A small image captioner, trained from scratch: encoder width 384.
Rows from block 3 of the image encoder of a small image captioner, named by matrix and row number. Rows with one number belong to one neuron. Each number is 500 + 40 x the weight over its row's rms, rounded and kept within 0 to 999. All counts start at 0. Numbers have three digits each.
After each neuron's rows are labels from the 100 images, of 14976, where the neuron reaches its highest value: "top examples" is what is common among them. Only what is clearly more common there than usual is listed. The data: photos with spoken descriptions (Open Images, Localized Narratives). In brackets: how many of the 100, against the usual share in percent.
# fc1: MLP up (encoder.blocks.3.mlp.fc1.weight, 2304x384), inputs 128-255
# fc2: MLP down (encoder.blocks.3.mlp.fc2.weight, 384x2304, transposed), outputs 128-255

fc1.4:456481554465509527516490551522486492442438486454479446514451551488475532510511510493511586507458486507537435464480503512491521491507546570589433447430474490493535530504482469523458493508525490504514495484599496441425448465544546511527571542429450474489565442478506507568515518458575540547500506418571502468521479532497507434508474474490520497514529471443531479522467457489475457518417
fc2.4:483507460505479507519465526513454475483484508493458469525511491522471496495528515529496505540499516517513505513495505498507473509513487488516491473540477500507523479481504528501511489506486502517498503486519501492500543496524497482495516522538507532488495515511432540514500505490516496502499512513504483533539493477504509532521513506477491485500531492523509489524532487477479482544484
top examples: text has "white" (28 vs 11.7); text has "food" (27 vs 3)

fc1.531:515502557602517520528471481534567507435494532532537502583464473496471514505491497450452614485472481512522445426510488442572512495581518475467523507552567547421543501480531548500541511490544505493571509507481460479481512483482529529477481501491459552503472570500446546514502509491553458429532483545533515544416553514535555496477399506494540449565504526516487484504530483530444504605479
fc2.531:437496498484475459533463527504447535471510505465443485528524479532490519476514511557493490485469480513538480475490497538453542515458503501516496545433453497473577566480534516447504476490502484509513530509488573515465481513595524515491527514475480502515531481510486481525474473556460500521501518555476524554508446503496517479456542486488496517543572517521552481517470517477416460492485
top examples: text has "wearing" (31 vs 12.2); text has "man" (29 vs 11.6)

fc1.214:487485469586551503530524478495472567485462450444463474529477520489514480441538452525500507501514485473597503552456491509507445499491524521494478505495440478378485478523494516514462482535513447456458546467544444529465545504533513488512532557479463535480486493510446473540474459546530500515505418482571449521424543484550604471469455534495456540528466449545536453554518474409596575535506
fc2.214:514469468451461459591492531437502533523486528552486535500543490519543522538441489497479475524490497502516540557514574463451533458504530506513505486520516503553513465549495507508531465490475529531545437474451522490488534486486483479449493499479504476535494507478508463454496510495485460505556500481461459526474556489477480577529522532546514455502483536475543484406483490521492494476544
top examples: text has "wearing" (35 vs 12.2)

fc1.694:487525529456492534514488469513540477503471490496487497537439494520538518511462450507524539470482481588518438515506491492473451512479475497450493456505513506530494485511475547479443442530569450531410459535411542526490480467499436425505520453481575420474557454542528481490630461511574482496501569519582467470444474444546535551545470557511462489467531372443561478488497532477493609490532
fc2.694:505485455468500473475480511510456463464500475488471500516492479524445499509542461531481513537499512488518487551520517504493481531506508494508471531489483498489529524500556508528515500476546496524524564491469485508495488532524537496491487484513532493510497520515502493517467529511535514502516499501493502543510507467504534499507533548485436516482541510537548469496502522481462505539500
top examples: text has "color" (37 vs 12.9); text has "white" (36 vs 11.7)

fc1.690:432524517504498525489512575506540464433533521468516491523629495552488537489486418453518453568426510522478441500477437463477496509482518560522509448512481550465494513453479515500514477455493485532511512475531519495523513477466551471463489550564533469464505505537500586527455545459534470475512467445547448512526505481452446472576501502523439502520500477490493556508478427556497473458530
fc2.690:575461569466489495495517516558467508453518520488446549519442468503513545518461490469486501454472492491469556508499440421455460545485443394473506471436492573584480553500523463568522503491520447484481436494506442497546459478475444522506479491438479506509543482526487449509426564489496514503508531504459501492500540508531499433510457536561447536531526477528540467461451498547506530529477
top examples: text has "wall" (44 vs 20.1); text has "table" (37 vs 13); text has "sitting" (37 vs 14.9); text has "front" (29 vs 11.2)

fc1.492:486483495513481519532596495558519539444424512510562492439551467574458559522520519541561523457498455524474504484480543512446522488538482465481428497547483473487525507502539482457547502475430525483514506490496481521555549461509505502522560457462498491579473451441464538472419493443454449493517478516523531543478505542409490500555469544527509477546589505577485497568481503479514365493551
fc2.492:477454492505479513511491540468509491527478478525564536512511513470447544495496553563445525478527472480517538520482471469458429423505550469461546532509588451447541501415545497460540434507476499486480472501471475578533449515489434509538486485504490503539516479501497454519458474441403528473428506546446538533496523532513540504533521516454504525560515496541523501473531523423473480515478
top examples: text has "color" (33 vs 12.9); text has "red" (28 vs 3.8); text has "flowers" (26 vs 3.3)

fc1.319:468485539525485581454551477457482441514431442486492517587463510517507499460556468465539521586467480509492452510449465484455446495469545506475495500507515547470507566479507469511517502481542463463542543526445455482497519490502458505546531524501492549487501425503492486558538545498536516476544475482580528555520488472509464452509498557544473528505524405460492472458542491468601507478455
fc2.319:489494504501492471513494509495510513503512504502491493486493503486490501500490489499523487503472488503515502487490515469492488500507494510511499503492499496514502473527497508493517493502479511537493478489483527478495463501472509509487496507503491508504477494492491507475497492508499501495481519500489492499495503498498489525515490497497508489482484495477495529481500509522484490470529
top examples: text has "flowers" (25 vs 3.3)

fc1.664:478504521536509599544525495500499522451448484498502566456486502453496514435510484484523623439437499510450475432504480609448502598460495528486498465517446543489506501556508500499508473521505522483493565519552483504571545482465468500527468426485524600578579616449448524496489551517572462451575564492435494513456475532527532503507511544494473530510478526514466536485431456540485515581484
fc2.664:476503524522475521512478478543487515483537530488454447562519499551436466500577495527505494497493512529495410530485496515498567505526503492489484456506502526503611517483512537451531455504470530527527526443463486426490485500596506561465571522475517492453518458471451453558485429549463441516496495532513500524524494456478513575435527505502428481448601538494519504555464503459448482486462
top examples: text has "holding" (41 vs 16.4)

fc1.667:520521584539507505453543513572480432429499563549401478538442510523502469535546443570477513437585522521472505513488573418510488515507492442511539518489447560539408501507440492611481467528509496443454477519405519485511528421538533510402548526545481573447526474479421538517510503517460549459411557549552504456505525494442488449527631457504495530536536501530500494451572499524510535543451
fc2.667:512455479519512484526482508499528487478494525508492503501485499510519541519598482486497502558503457474574546508464432456471460487537477512472520637496515485452445481519452524440521489471493529561524522518519480518490459548461483486507493402514464454514484559516533522524562501535456626528514484479510562568454491510472471499415573472520559511470457514529527551522550438501403446508533
top examples: text has "road" (35 vs 7.9)

fc1.390:542487519475486550508503434531534530500440446532477523556478447464451436515555525431545513515511519469475454483551488423450487484484515494483553528574459496484601430473520498549533457538567484501492473516519446487511509479487533386519453503551437567507442513567443507451535400506461491493541475488444486422470484485486576495516494605463539529544509552516477606469481521510507504519513
fc2.390:539539436466570469585517509480548530499522546503483502455549540583484483500492559488494486530447535457477539482531438463562511494486500440585536487475516502461519515556458463483545571454534455499519547503453430514439474488470487547479544527500485501476500483568497544475471503433488489483438473434538498634532463493554514494417550555461513521498494514557506526508498428486406459535451
top examples: text has "white" (39 vs 11.7); text has "black" (38 vs 9.4)

fc1.662:459503407457467477508566473449526485472450502486522444464549459541505502569467455495516460506486532448496502466499523513493491520512542500539487492517484519547496453491521508511527499495387519480535408546479554484462515480514536439449514503519504503439485475430497518462478503508546531525467505482541551538567540475428502470576530506515499464555477446551410529539545495416498443524507
fc2.662:517483517466471527488479516532477443474479462526498504488468504502468545526482566562458512493458441486519553518488508463510453545554552528501473565543529528476551489540521517442498506508460512523494455444470478516501458536510449500494503506512491455443502494507498531490504482444469570492499490558458483510557511471505506557478523491471499521490505551496486498482550485484408506517471
top examples: text has "trees" (60 vs 27.8); text has "cars" (42 vs 2.1); text has "vehicles" (35 vs 4.3); text has "road" (35 vs 7.9)

fc1.512:518486420476558502454483528548522547477479547523554460467520544499513555503452477454480448496551517492471546471518474500447522472471546437533453495459482488562548495485460534518519507573468552539567396525487517446531513473494526505513535477506521465571507481552575484480521475507496534445538507465467543485445491417503438477510474502506563521406516495561498480578504438445519511522494
fc2.512:493478484549476546540488492447504502441505517528465537469563572503561525515494465516473438521498467523537469485477522517506532530454467499532486475427458593489490533524502553458505510464544477493480553501542500502489510510489468524516540514482488489463509494507514524611512471520469495457434531430514457494475452551456506572494539499425468466536437528519545468532501500536495449438515
top examples: text has "text" (27 vs 6.5)

fc1.499:476487515566420542564466468547462474537479513502471529488460508517508496465481538489556547539514459537520459465536473494485465443512480512535497495532477485448474462552504494533514448517539423507575447524570560495531498425553493471507604502486537516546510479461463506511480556473549530540523529477498535569496440444463460426546550512448503468476460429426551538544476469490475485571468
fc2.499:491511461516476503521465520496455480509462490491476470515521501510494499480537512517509524533490503536484488508519513504526493520502496483512485489518475509508506483486496526499504484526500499509518525489521505495495535510540504479492512528514511524485498488508442536493512487510528497500510490505518483509524489488496507507534492528467495495490528499508508494508509515492514522539484
top examples: text has "trees" (57 vs 27.8)

fc1.333:413489444547409604480550478485481539484502507494477489480529453480492487463444539554573468516492514454480491501495523551545451517490565469441525450505497483471442510495531512473495482531569486485435500520520498443567550541507504429470499553511428535532424533396442460522478520481478545563513515519501493465466460497527517521516404512468513540507451498529497544532480465482540547524529
fc2.333:514506499497511496517504511485515508517488516509510503499522492514480488511515485499492513524495514483500490502473498520515502498508493501517497491499505487509512504498481515513500520499480511518520531485488484498483496512520520519510494526490508492494512512520481507488511508523482489504486490497497495500508513514506510498508516494475492495462494507517492502480528501487495494493490
top examples: text has "color" (33 vs 12.9)

fc1.743:472506465548487542554526482474508525409482418450523516510608516496489507482537383534462456531469508534488490468511516504477489504404446453464490514547508534538554489524504496508488466514473563533486495501547573489563499541544547533471505502566517555457448543553514548488465465516508552464465484540560572529514577520464409464539474484488483486460416523511555495434498473535559449481461
fc2.743:548502457520490488471495504474445464502512522514485494525509518531410538551530523487464512520529492532511568533488478497553506518491498523470513505508409508468490538486462519520449487508520515469487528469537551482465505469477520527530516460484498494490530526500454523541505457509526505479496511484500456511515497477515474470447529502498541522520506489520500516509504537524501428551494
top examples: text has "front" (31 vs 11.2)

fc1.196:524449513529418464545547501521568467508459433486447466480537512550565472556530481540570575488467419428474457523546507511510399430440495493481510524511489539513497483533484495520528519453487443534564437523516609545510516469508546460525531489467455525495535465432458510550533484530537420452533473483534523463542490464450474514490540492478525458469523484506465495522516453466498514571499
fc2.196:479516472481489529513470496493448490516468491484469464530532489529463497491538522519523527540510505506480508524518493516513493520481489483507476495510467508517530517490465509503489477527498491515512512514532524504513525509522487503493519504500509529486486521501456543507472507489524493501489509502504507526513480483507495519530510502476471502492527484500527497492523491475497500531469
top examples: text has "food" (36 vs 3); text has "plate" (32 vs 2.1)

fc1.356:545544532534542457516544465498455485514491488479467483500500544591442544539433433538501489505490525487500470498440501482500512492456523488523470558521471459532414475484449466469561511534484484543425474551452466469494578512530501472487550498495505471497503501495470487524552434540516544492464449549485508502457535471485490570509479500543539488494547519478562517555471509524532488530499
fc2.356:502504443474460465533501547472425457522478513506514502475518504567463491534567547514505521486410484530499533543564492567487467493507537481487456501520505488489483574514504501461490486528477541502487539521511556497506474547535545504434513520503560465500509565481535508531459475539521524506453498475433500534534494478497530498504513496531507509528554571510552492473483498480450523505532
top examples: text has "road" (27 vs 7.9)

fc1.14:486482497527503529550505431464465526467426418433396423534507481481463566504448461393510577450503542498473549529457403479525583491537567554558492524481543494417459470438527530481444476579536533511515546518537472524539562523548474507515494524441452479527477504441454537559520516474486508598495509470534435455531492402448458493476511524532491520578472495443500533493491484448458497496541
fc2.14:486463552586469468438549441524507495471587484542519477500512497526508481507428535530535481475470526512484448463514467496552514509555500482498509457469556506507467556529475510478508481471538461477516494564470445496470455513511495476501473502506449488529502520526506515457542458553466513563497430462505512516503529517466529510509512513468564494541470478551410506455506516567511520486485
top examples: text has "sky" (78 vs 24.8); text has "building" (40 vs 8.5); text has "buildings" (36 vs 10.9); text has "windows" (31 vs 4.3)

fc1.596:538482548480498463474499512484518484496474560534452482497539513546520545503455452516450492452531460442533474437481620497550473508550513504454491556559464484508512539506468542512543513488449543550552411527493519481434542520575492476474568467598490575449465425447442497534464433577518553472431500520523488530533522424439478447468576444515527533492399506511451510499537510415503530549537
fc2.596:513454501483479517494536503534482514494509523509514544499461511534460585531539529532494544537499428530552579480475487490532463526523543547482453526505499517472528454502480464464446453498455517540553484476454506553516496555491529440500470417503464469484467525510518483449531499455430573539540464499468492513512557526461492515441519438459527513466499539507517486471557466472435481505490
top examples: text has "road" (37 vs 7.9); text has "vehicles" (33 vs 4.3); text has "cars" (32 vs 2.1)

fc1.27:473529497530524477517530510542540521468457514518473483445522463565496549477511585534513561516517556444478501537563506518492467426559484442469542557551543459609466490445602531475477448534491522497546463444511545443531459483572534585534530519558463576540545460502480486554516527502600485560535496463516545393498486463553454527455450445482554534520541502432439458560515474527485544552504
fc2.27:483535561538540519538535525489440508512531532560513519487536570511498453483542598545505475480489490464462486519538514571535480478474397471524542440503454463508519591523520546473478503469445518515516493496540510503466526488414485555527525487552458467478500461491495470546464458439477516476501546413524531518483519549508456538462468502484547427548504534459480532471461552475525480442561
top examples: text has "text" (50 vs 6.5)

fc1.705:540498517430498460516527478517495498406475441532549573493515536620502531529471446534470550526477476463485526454415498532498525510521475479546538530545485489491418469457472510472543507549444551471467493527493552506503550551534426440466477495503488445489535454496427500503488486454508541514505523482477455503538510540483555546540533518486444480486410531523543556560445554501506549524529
fc2.705:506509469514513538492536501458508398484512522489568534461483465538477529515542538480443453488471510500496523557528471528450426502503583480505541524541533480508497526501488502476474437526496535470511499469493519512520452531527473519433513482534497473497479513514520595551493505476449578457453495560478483510570516524564496483532516471491499521523534501545484553486508506528455485491462
top examples: text has "flowers" (45 vs 3.3); text has "color" (37 vs 12.9); text has "flower" (33 vs 2.2)

fc1.162:555458505497475481551474510472525473520501528557471552493557523494435511535619553461447585476479542492521489551512504452587508536554556450521517564528465478571495517453450497539506521560461478526575490512565470432513486464530455468540565526559446465509532486514482531487500547500499444513500497444491406464505559521480523497496475521518473494503492467514504539540523581406464496520501
fc2.162:545536448539496486503470467499509535468503473521553469465422436536539532521560557501535492542409488494461506557520482506484515487497411535528525412465505450429561569481466435536493533472509467473473512475456470533411591527489518477521472577418521492525474528514526479460507479427474485446550417510537491569536524529483463456487490537521494514483531505519457425502493519564540548554529
top examples: text has "road" (31 vs 7.9)

fc1.161:447458563495484489503525473478515575552486508528489504535566522482528397484549484505536583550481436487506516476491538507471487520469516512517425480490446479499464482523475505529478508441508453525566499471570562500523521505532516429520559513426472442503488473378515560527509477501526439525511492466512498483447498442430529518543561449423507545564477451518500519529485505493438440546484
fc2.161:486524486499486516523498490480434478491497505493458466511511467518481458465537518490490516544538495532505532529513493500520495529535499505478480486505499490500516491472465503522476465496490480513492533493510537503470525491536522492479507535512496501484465508484459546525525505513502481500500499482492499505508482482476504468522494503467477494528509511509533504501504521491454493520487
top examples: text has "food" (55 vs 3); text has "plate" (43 vs 2.1)

fc1.252:475487505561535507525467416527443570569481491385534442467487516505526482454575439507507528502455371515557496563557484630428551483516454478516478507504471491493476433539516539533498524497440464440512522512449506442508544510523468513452527501521475489476498528428478539500589541541497458488528561467552528383497481476499519448469504550426489503465521562525534449530483456490578529485504
fc2.252:449471451476465523458428563448519504535499561450466484531436558529539500569504502475515474490458587502463539502447544436466470505471498516490494510556455521425536461552551513437496443482513595504556464496529489483497515425465519498473531525471546464512491572461479493431507568438482473497522475531513485496524532508454431499586471463502532555555543446456514536499434519533466509473504
top examples: text has "lights" (32 vs 7.8)

fc1.246:547449500503519550533406529467484530466461485564480519523494502487509500467502445487499537476559534463506502488563482485552513488589518600537507575481449445477505542516576451560627418484484531462523496532515556490510546514523495486500516521473447467471516510447449543498472450491538529511534475480435419539538459445531521490544496544497513484530461466453412548488498479476516538515486
fc2.246:468510490516468498534488486494492464525495519418516545567462500498447503556523500564516471502444461467487558559473506411477526512522485503529467481539522485484480425433572532463487564555558536474465512438538497559409434442464501534557466538506531561534556547511488424481526444424420450460521542499590492464472452413472529547450497463503498560457490568563473515523539504519498482485459
top examples: text has "holding" (35 vs 16.4)

fc1.610:512464520533547502557511541503539527513530479510418481442577563496535524544482486598485482518475474482472497479526489491573525460495582511499488513467525494409534490471537462530536497470520488473515517458503509493503561500502496510543518487433441524478505530456535555497422462481446474462490526499568532564400363550458538521567491467413516486498497496504485493519504500453461495531470
fc2.610:489487471466494483505454486498467456493538561517504565520526484483469472426532469514426594483470462477536570553499511476474523481509441613490412583475470499424512466457520501498524518554461466520475559438464571499441449513531489489501532508528549487561485497530544593546509427521492498538491497514485509500493517511446530522431505445492497467511479510528522455475540470446472507533515
top examples: text has "food" (50 vs 3); text has "plate" (44 vs 2.1); text has "table" (31 vs 13)

fc1.164:461448487528462492470494470452504520512527509508461476469572477459524477538512482540512529519492517450536500485532563464535490454480496524533427528486429486480448496526540525533552451487468494562501471445464548544510516473498555491489478554458469467531483487423514545520453569466492455484551497461537531504472494458487525523466530449432540522485502399483550501521435469481483546494497
fc2.164:489512465505485513524469491464447482468500510500461463525516468529495475457543479467469504512529479528481529541496506516508530516504481508480485480535466509508527492478475512520491490490493502547495510467504540498495551484532521507506523526499504498493495501487473551538512508535516474511497505469500479495489519501473492473512486511497482506515521505495539482503493507485460492498465
top examples: text has "food" (53 vs 3); text has "plate" (43 vs 2.1); text has "white" (29 vs 11.7)

fc1.233:429571427466532484478564495458578506462522514505493444503437429505499494511560473529436442580446478511493496460467496468527498483508457540444416481509486476437514543505539472531498514483492551495561528488592551486601464524501468441448505460490478438499540544511492551514478506551495486431515502507496487528468481511503555547530489490517484475489476452517488542479458530470446497526586
fc2.233:566470578480467438501470538442448427460552544493536531545459559492460535489495490479480512475502491495469481529589423555547483474497440553516483527450502509496450510511466464510420458565545491523503541591538493532485423439501546532512548445494514557630500418527480432443498546419471508537522524453533482566461546453466452474534557539475555469540537595485539423483492556582497497534508
top examples: text has "trees" (61 vs 27.8); text has "road" (39 vs 7.9)

fc1.746:537523540464447438472540559556469548451488474503543497444525557522543465491523550491495566510536552487454468530546539464456475552525509464567483474466460482476460526466490503476561480525570521503489555482514450460517452500516524463448465557481375497556549513429543540511436491538540470529549562480539529461476498535552468499465523488508560510465540444435488469483494508450421513512412
fc2.746:440551498507505498520573532534441487498595478507435464501539433431499425456501477527551488488502428523546551411503445572560480588547455463494517465449476492495525543501588460555534481421442493545499443466494445497539437561489432444498454532498531523468554511501474561513467506547529508536490480521537479503484485490503494489483453452441487502503568532489465451471525447516484469490458
top examples: text has "white" (35 vs 11.7)

fc1.585:534440517528495512465524477497522453514514468505536474606483479527569479496464556513517525467513542442462504439459557530440579528507513534552470496573552542499495501503523508511511499487602535526476536506466459503538535508450530503551503521513518497424573493482472457507530443582578422479513503484496448501488479438522497495471481544532465484504522515505522454478505516534550482507463
fc2.585:546453471532462525510519468493440491495553498423547537510444475469417503533520471468507487544507502484460546501588501469413501524504471544477512487509493523416501497469535534538523446534511572577479492496513516511505513468506487482482519513505554464429561451467484498511544462549465430578515525537436514475524478484504525540478500526510498513531529528481466465580535509482449495547451
top examples: text has "holding" (38 vs 16.4); text has "guitar" (32 vs 2.5)

fc1.450:456566451464476495502518547455506523502546465574465437546518511474465542541451525548477570503487549485574454488502491541406447496538452517565378504496538550442481440534548456516440431470561500492504484494511530492500467508496535458579450494467500466522500544475524497523541489531512491524487530514528510490474423457461487512427430442486553483550500567483551452556486514491402460594516
fc2.450:472520489519494488512512495478443490522502501451443508497490531525439461480521504476435574517560506493426536559502481526521504473464521490468473505467482486517539519479463498537469492513413511500535571496527552536496477504546508504524487504551534501479488450510481532534503497557498447496489486515477477474559508474510451471475491486496477537557535479537534490461529487524460506574456
top examples: text has "food" (60 vs 3); text has "plate" (55 vs 2.1)

fc1.418:503557506525517479444545466496554508517501513511378496485492578518533529442518474490469532496472511450466509471477430487509608520528547469516430501486548472483407551501512452487538475498570497493457450481455483474516538509500526445538505522470516519478516573481459503471555539591552548528551460473460487555533418491499509556542496500455493489482496517447590521420474457519488491497452
fc2.418:476586465518433442499509561415420468527525511448497484484457505535493472553532548547519497499434471512507557486539474576492493510512516491498478455501483469496497569525478445448542455455506476526470562490499578547432457537507541518464481492496551472485499547498613471542493435547495486509492447444436503571542485446444511437474483510565518560549546587483576500501460502510454555454561
top examples: text has "table" (40 vs 13); text has "plate" (25 vs 2.1); text has "which" (25 vs 9.8)

fc1.222:538482483538445515477505511460453535428481528539485525511532549506460472464431498498432473518495549436430517473526444523458511431495493443572514567552531482481477535478517485440440520500517502464512479534506499487470570515508382442513561456467441453521485526537501418499457488476488558481578448428486574516520533472492534530502481536547533491513559522538532519494530444390528558437521
fc2.222:553510418525469536519495537415543565530496577481499492515459469535527468473491445527447548457490542396521507501496516538549517477488492513481478475530422480544447563535499483551531527481500541515529526542465445539455485526502525571489464528488521451507556571546482475464509533480444531514477496469532528518554526533451502432501555431488507524487466477587490439464470495480544467571517
top examples: text has "trees" (89 vs 27.8); text has "grass" (33 vs 10.1)

fc1.451:415498514462457579498546461441516461475484506493469540470509456560425515521507464405519560572487500532496544508456488513466410519455457501507561504556473509471450469486484519420497498541517469564483511575506503480504529522517480497455558559537499501495458509499541577530501594525474521484549472504514466505502499507470542497524439597458498494560487535481573556533509510497550562471521
fc2.451:487502482494510466533487500496486505477499502502478484536488530497508498510498487501507460514486481521482510533506518481475482515515517459510494492512511529523530495492473518482511490505472488483492524485469504488509503489504501523510493479503470496502500464508476514474498505511516511489495501471477495505473485495494457508502483494511523492469491500494496493486493523500520495496483
top examples: text has "wall" (56 vs 20.1); text has "table" (37 vs 13); text has "two" (27 vs 11.1)

fc1.207:507472478505489593435552558546478514474540475585474554518546493531526573513539473629508478519473480481532382435462492539536533506487509474437434553435452479468411551506531504505531419529576457484407508483477511523526511521516500479458553499492439536533535621468523458451491509532501552500436548445456452543439491500534493520468538532509481518524490510505548473485505506545548538498532
fc2.207:479498506517476448566474465451541555509479534422551451515462422429515431492515435484393503501597520454467579557541530529496520420472462466480501489475461509495464509545445505502512528530465486557476504430560521521503489489529549498533412427480477393460442457509535502541485536534448481551476476538529645489444548461504535405525532551499509479528481489572523473571464546451466492576531
top examples: text has "road" (45 vs 7.9)

fc1.120:483515564519451405523469479528531410486545501479474433571528499477518514522447488568477478447462557538456501483469506498570444477485517511560538490505456532565481463568537521473491534431518535549440491501495461511470436525398482456546454486510480513477563513424527438564518501507561444549570505470561518466535494449504452479547504529442503553494517442424541457545484466505529525483446
fc2.120:560532500451507459511520511460433484491552464496512527555541483510470438531488503603496508552453476543499470510501484498495445589568499529456474518511507473469489527547573508533475442515454489540487528492465501481509485495450471460490468495478483412454539515484498544516529478539554485561488517470503547556457488460466503547504537476484436508483546491473537433584573565466465539544530
top examples: text has "white" (31 vs 11.7)

fc1.762:526450511501506561505521501513526467510546443538555482519462472522464503485478558425423542511508516513467554466490517567403546507579487471489536420544502467550507424526518525544552472551544533542472533505482463497548495507428553474508486509501490488423503459538474456520490479477530443464431497514480469465474515503512522538520540498540493443476447485528478478490506463571573499540366
fc2.762:544485463551481535493502515498434454516506488487504542486436474452474490504539507487502530536539512465460550511602535499405504509506506519460512438513471529519516492487506565504510462504516564506482461454498517498557504457539460462487553518542543502460536484454505541520492463492499495542490482503440511483475460522498557546463571543494465528516524526494495443552487474447498509552477
top examples: text has "holding" (42 vs 16.4); text has "man" (37 vs 11.6); text has "guitar" (26 vs 2.5)

fc1.202:465535471503456506450548514469421522507535515508493553427550469556551511407483425547498476466543516534511497486551516528513483466504485520550534521488549499505530540508543434542449408479460533500481540500538446508517520498555509537523491443472484446563542475514540519397553442562520462457454552461467503523531578485568433409478479483468514467529502536474445488571487538524518493433465
fc2.202:490471563483499477531445490459476500512475531429548505508483500525455422424602518421451522508401532438488509492499509545531563488500494512522496481475449527415537548467479496556538538584489496501543505510580539520461510481514478439497587568505477402462476486521474486559498550442430504494519483455534513522544547483500543500499500567501441522445543495524569546485514544495463488545505
top examples: text has "trees" (63 vs 27.8)

fc1.526:496556529472483500534437497482542489510518531552415523508507582481511444513571468526416578509545468494473503496480427427469499481491506490497517506477493532558509547546547509448463533529576488515423490483510544457478538526504581497523568509503543515485472541464468508486535435502527572520493505508425534538524387511519460426483516568558529498466486480496520494573503427529509571493470
fc2.526:532537467473507424479496521471498506486521518433522504474439481443478458461503508555503518466473436494500580441608487571450502521456474427459518487518463521455473529512466452486526497453449466581488537442443594496460498551529501539449464464543454436523533494453613492510524475519487498474464455473463538534502419519495520455490512471547533507528556512515537429498458536467467492498508
top examples: text has "food" (38 vs 3); text has "plate" (28 vs 2.1)

fc1.70:523491526467433527569394471547465480523448453552494457465470481484448503417534577504622516476473499528462525451474515496529492496519578527459544482424543531478506486476442461499533532498512459477463469489536467433476514483477558451499464444511456493535419490514421573552450486570512514547559432429508424474478446444457535498515564493450509509556468500507534567535567490477479513493461
fc2.70:513509516460510538528499495518530553504541457471519548486500552502466486563502449450500437433549480519440479495485443541448588502483492495489416525455588467515448520577487554514539538413543467502411475513399524447573438489523471515568534504534486520454510525510516545454585512511494554461450534494506504458470524494541465518488574483501572544487528534427449523517469413498516456488501
top examples: text has "wall" (43 vs 20.1); text has "holding" (38 vs 16.4); text has "table" (36 vs 13)

fc1.148:514527416484358484567533447488514518493484524503480506530516466472420478476517441482515513507488480519520533562473471550535510477509551456537551574512507470501536532561472488515459514504512481438454539523455555491460547528495413509445541535545535511474551512455450500541497489525484465469469516428569479551533474484513546468484476489508532539572533516539541494531535511489519513504483
fc2.148:519540482517525477514486528483501462485525475546520466527488515486479569485503501481526557501511477549514515489504452503535536470444475509487479514470469574480490492486474556491481462515486464472516504496497465493502535500443533468461469496501471487502486551510513532455514509539513490479463512524503506445456481550525459462525492514488478487527475497504444452494462529535494532485503
top examples: text has "lights" (40 vs 7.8)

fc1.455:437508473583415536520565488523476532476438510561486507511535456504529472468461544495531528519505464529437508519489466546487479539470565477515504517534476444475448563466492472581459510536554451492458557514519492539507557536467468428516467560501483539552524572477438485467458538502450529515479524546544519478498512479537554514553435512443571504522479489492545509541516457452534522504454
fc2.455:508495501489518496493527509479505495512507501493494514506521487480492493511513497501495500500497530483494492490487507511507500498501497490495488503485510499514514499501495517506521496493482518507508518493494497484518477504512515507487500504495502478488506515496481511509504502503501501505504498508503493498505514497500487488507512477474499499482501511518502498479520507482494489489499
top examples: text has "white" (29 vs 11.7)

fc1.567:483578426510499469501486473459480471469464473494492444549631461438533503467528427538466472521483484492536526490523506447466499495474551502438454414583529560462531468557508507445490514497484551558471546472532511501477517466473459520481497529557445527424475597518463500513404602548520512467517549513512593465493528560541520529484429482524551487508479472543550457473436571534539494472552
fc2.567:520467483550485552463507551512540438496506513547424496495461482550444483526443529568482508529511479540531494466488497617565505484530512474474518483483429474441424554484423519528457461542475516513484505443479514543488458489528524544521527517500540459451544465551444556492532450467531549544513470538484436463625532452507520454532498587405456524444521572490496470518516531485490512552476
top examples: text has "sky" (91 vs 24.8); text has "trees" (57 vs 27.8); text has "buildings" (53 vs 10.9); text has "building" (31 vs 8.5)

fc1.188:498523470496450517500540474462428508567496536477479571467484481469445458479545484475461532503491407508514513569506442512503475518548512549483468476561426517464462476516489478486490500562490450535482565539463548554529564555467538412503490527476481511501519506468458467459471448536481496564497449489527515486489407536455494473511480530510467548537421514466600446551526530450461507525530
fc2.188:538495529445501483468471533490496507467515480514513518514501516526499477529508486535502484520515514473461498515514541481467478467510510473511488474475506496524507487502493503484475508495463489500511524493490545481467465490487550542489498516507473489480480504510478504485518486498511507491478512517478492513509526482501472492518540509524511493512471501499518483485492511493486522481494
top examples: text has "food" (27 vs 3)

fc1.438:501532547397485574490503476462534497490442535486487483562472467412488452513522548479530452556486437459496434481514462422484461438532463516511522546511484504455558367493441486542544519523526488482534527527501485508481493516463524487500450502449494475470444484563423510422514437445538536501503440517442534520473543509481543493487479588494564555548480516534473546499532520517473502559555
fc2.438:542518443514565464571529497484535550521539494511494495466540498577468500488470525489490487506460559472461554489497469443566529496486513448514535470528505512451510551538451470526491573467567451467521522514461431476430478478500517538467539527495496505486473485575504525473490517433492446482435479448538491638542452506569543510422569550483525476493498519562485518524488470480417482576416
top examples: text has "white" (46 vs 11.7); text has "black" (44 vs 9.4)

fc1.732:491466572487538473488595553521543505487424434548565499508511524537497561504435437481475471521533518502508510508461544564566490439523456555512473518521500499533506512525425479479532520515496459494536508497528562478555540512530487473513487455479458477435432507443527553455520521460537494514452449496627561497493518511581458486552485500522507546538485448439510572612537507423472527474420
fc2.732:522509574501545557481524471570469551472468525471500466467527548535414532486490535527491445491447490567509542494469476495495501569537540532500487519444541404495437498458475536446448522536538474446478466448506495477506412492447449473538514504488467517478455491505468482489538454486576539501529524510550488465550490460537488589464524481532463530437506422548434561530522559527547427495444
top examples: text has "table" (30 vs 13)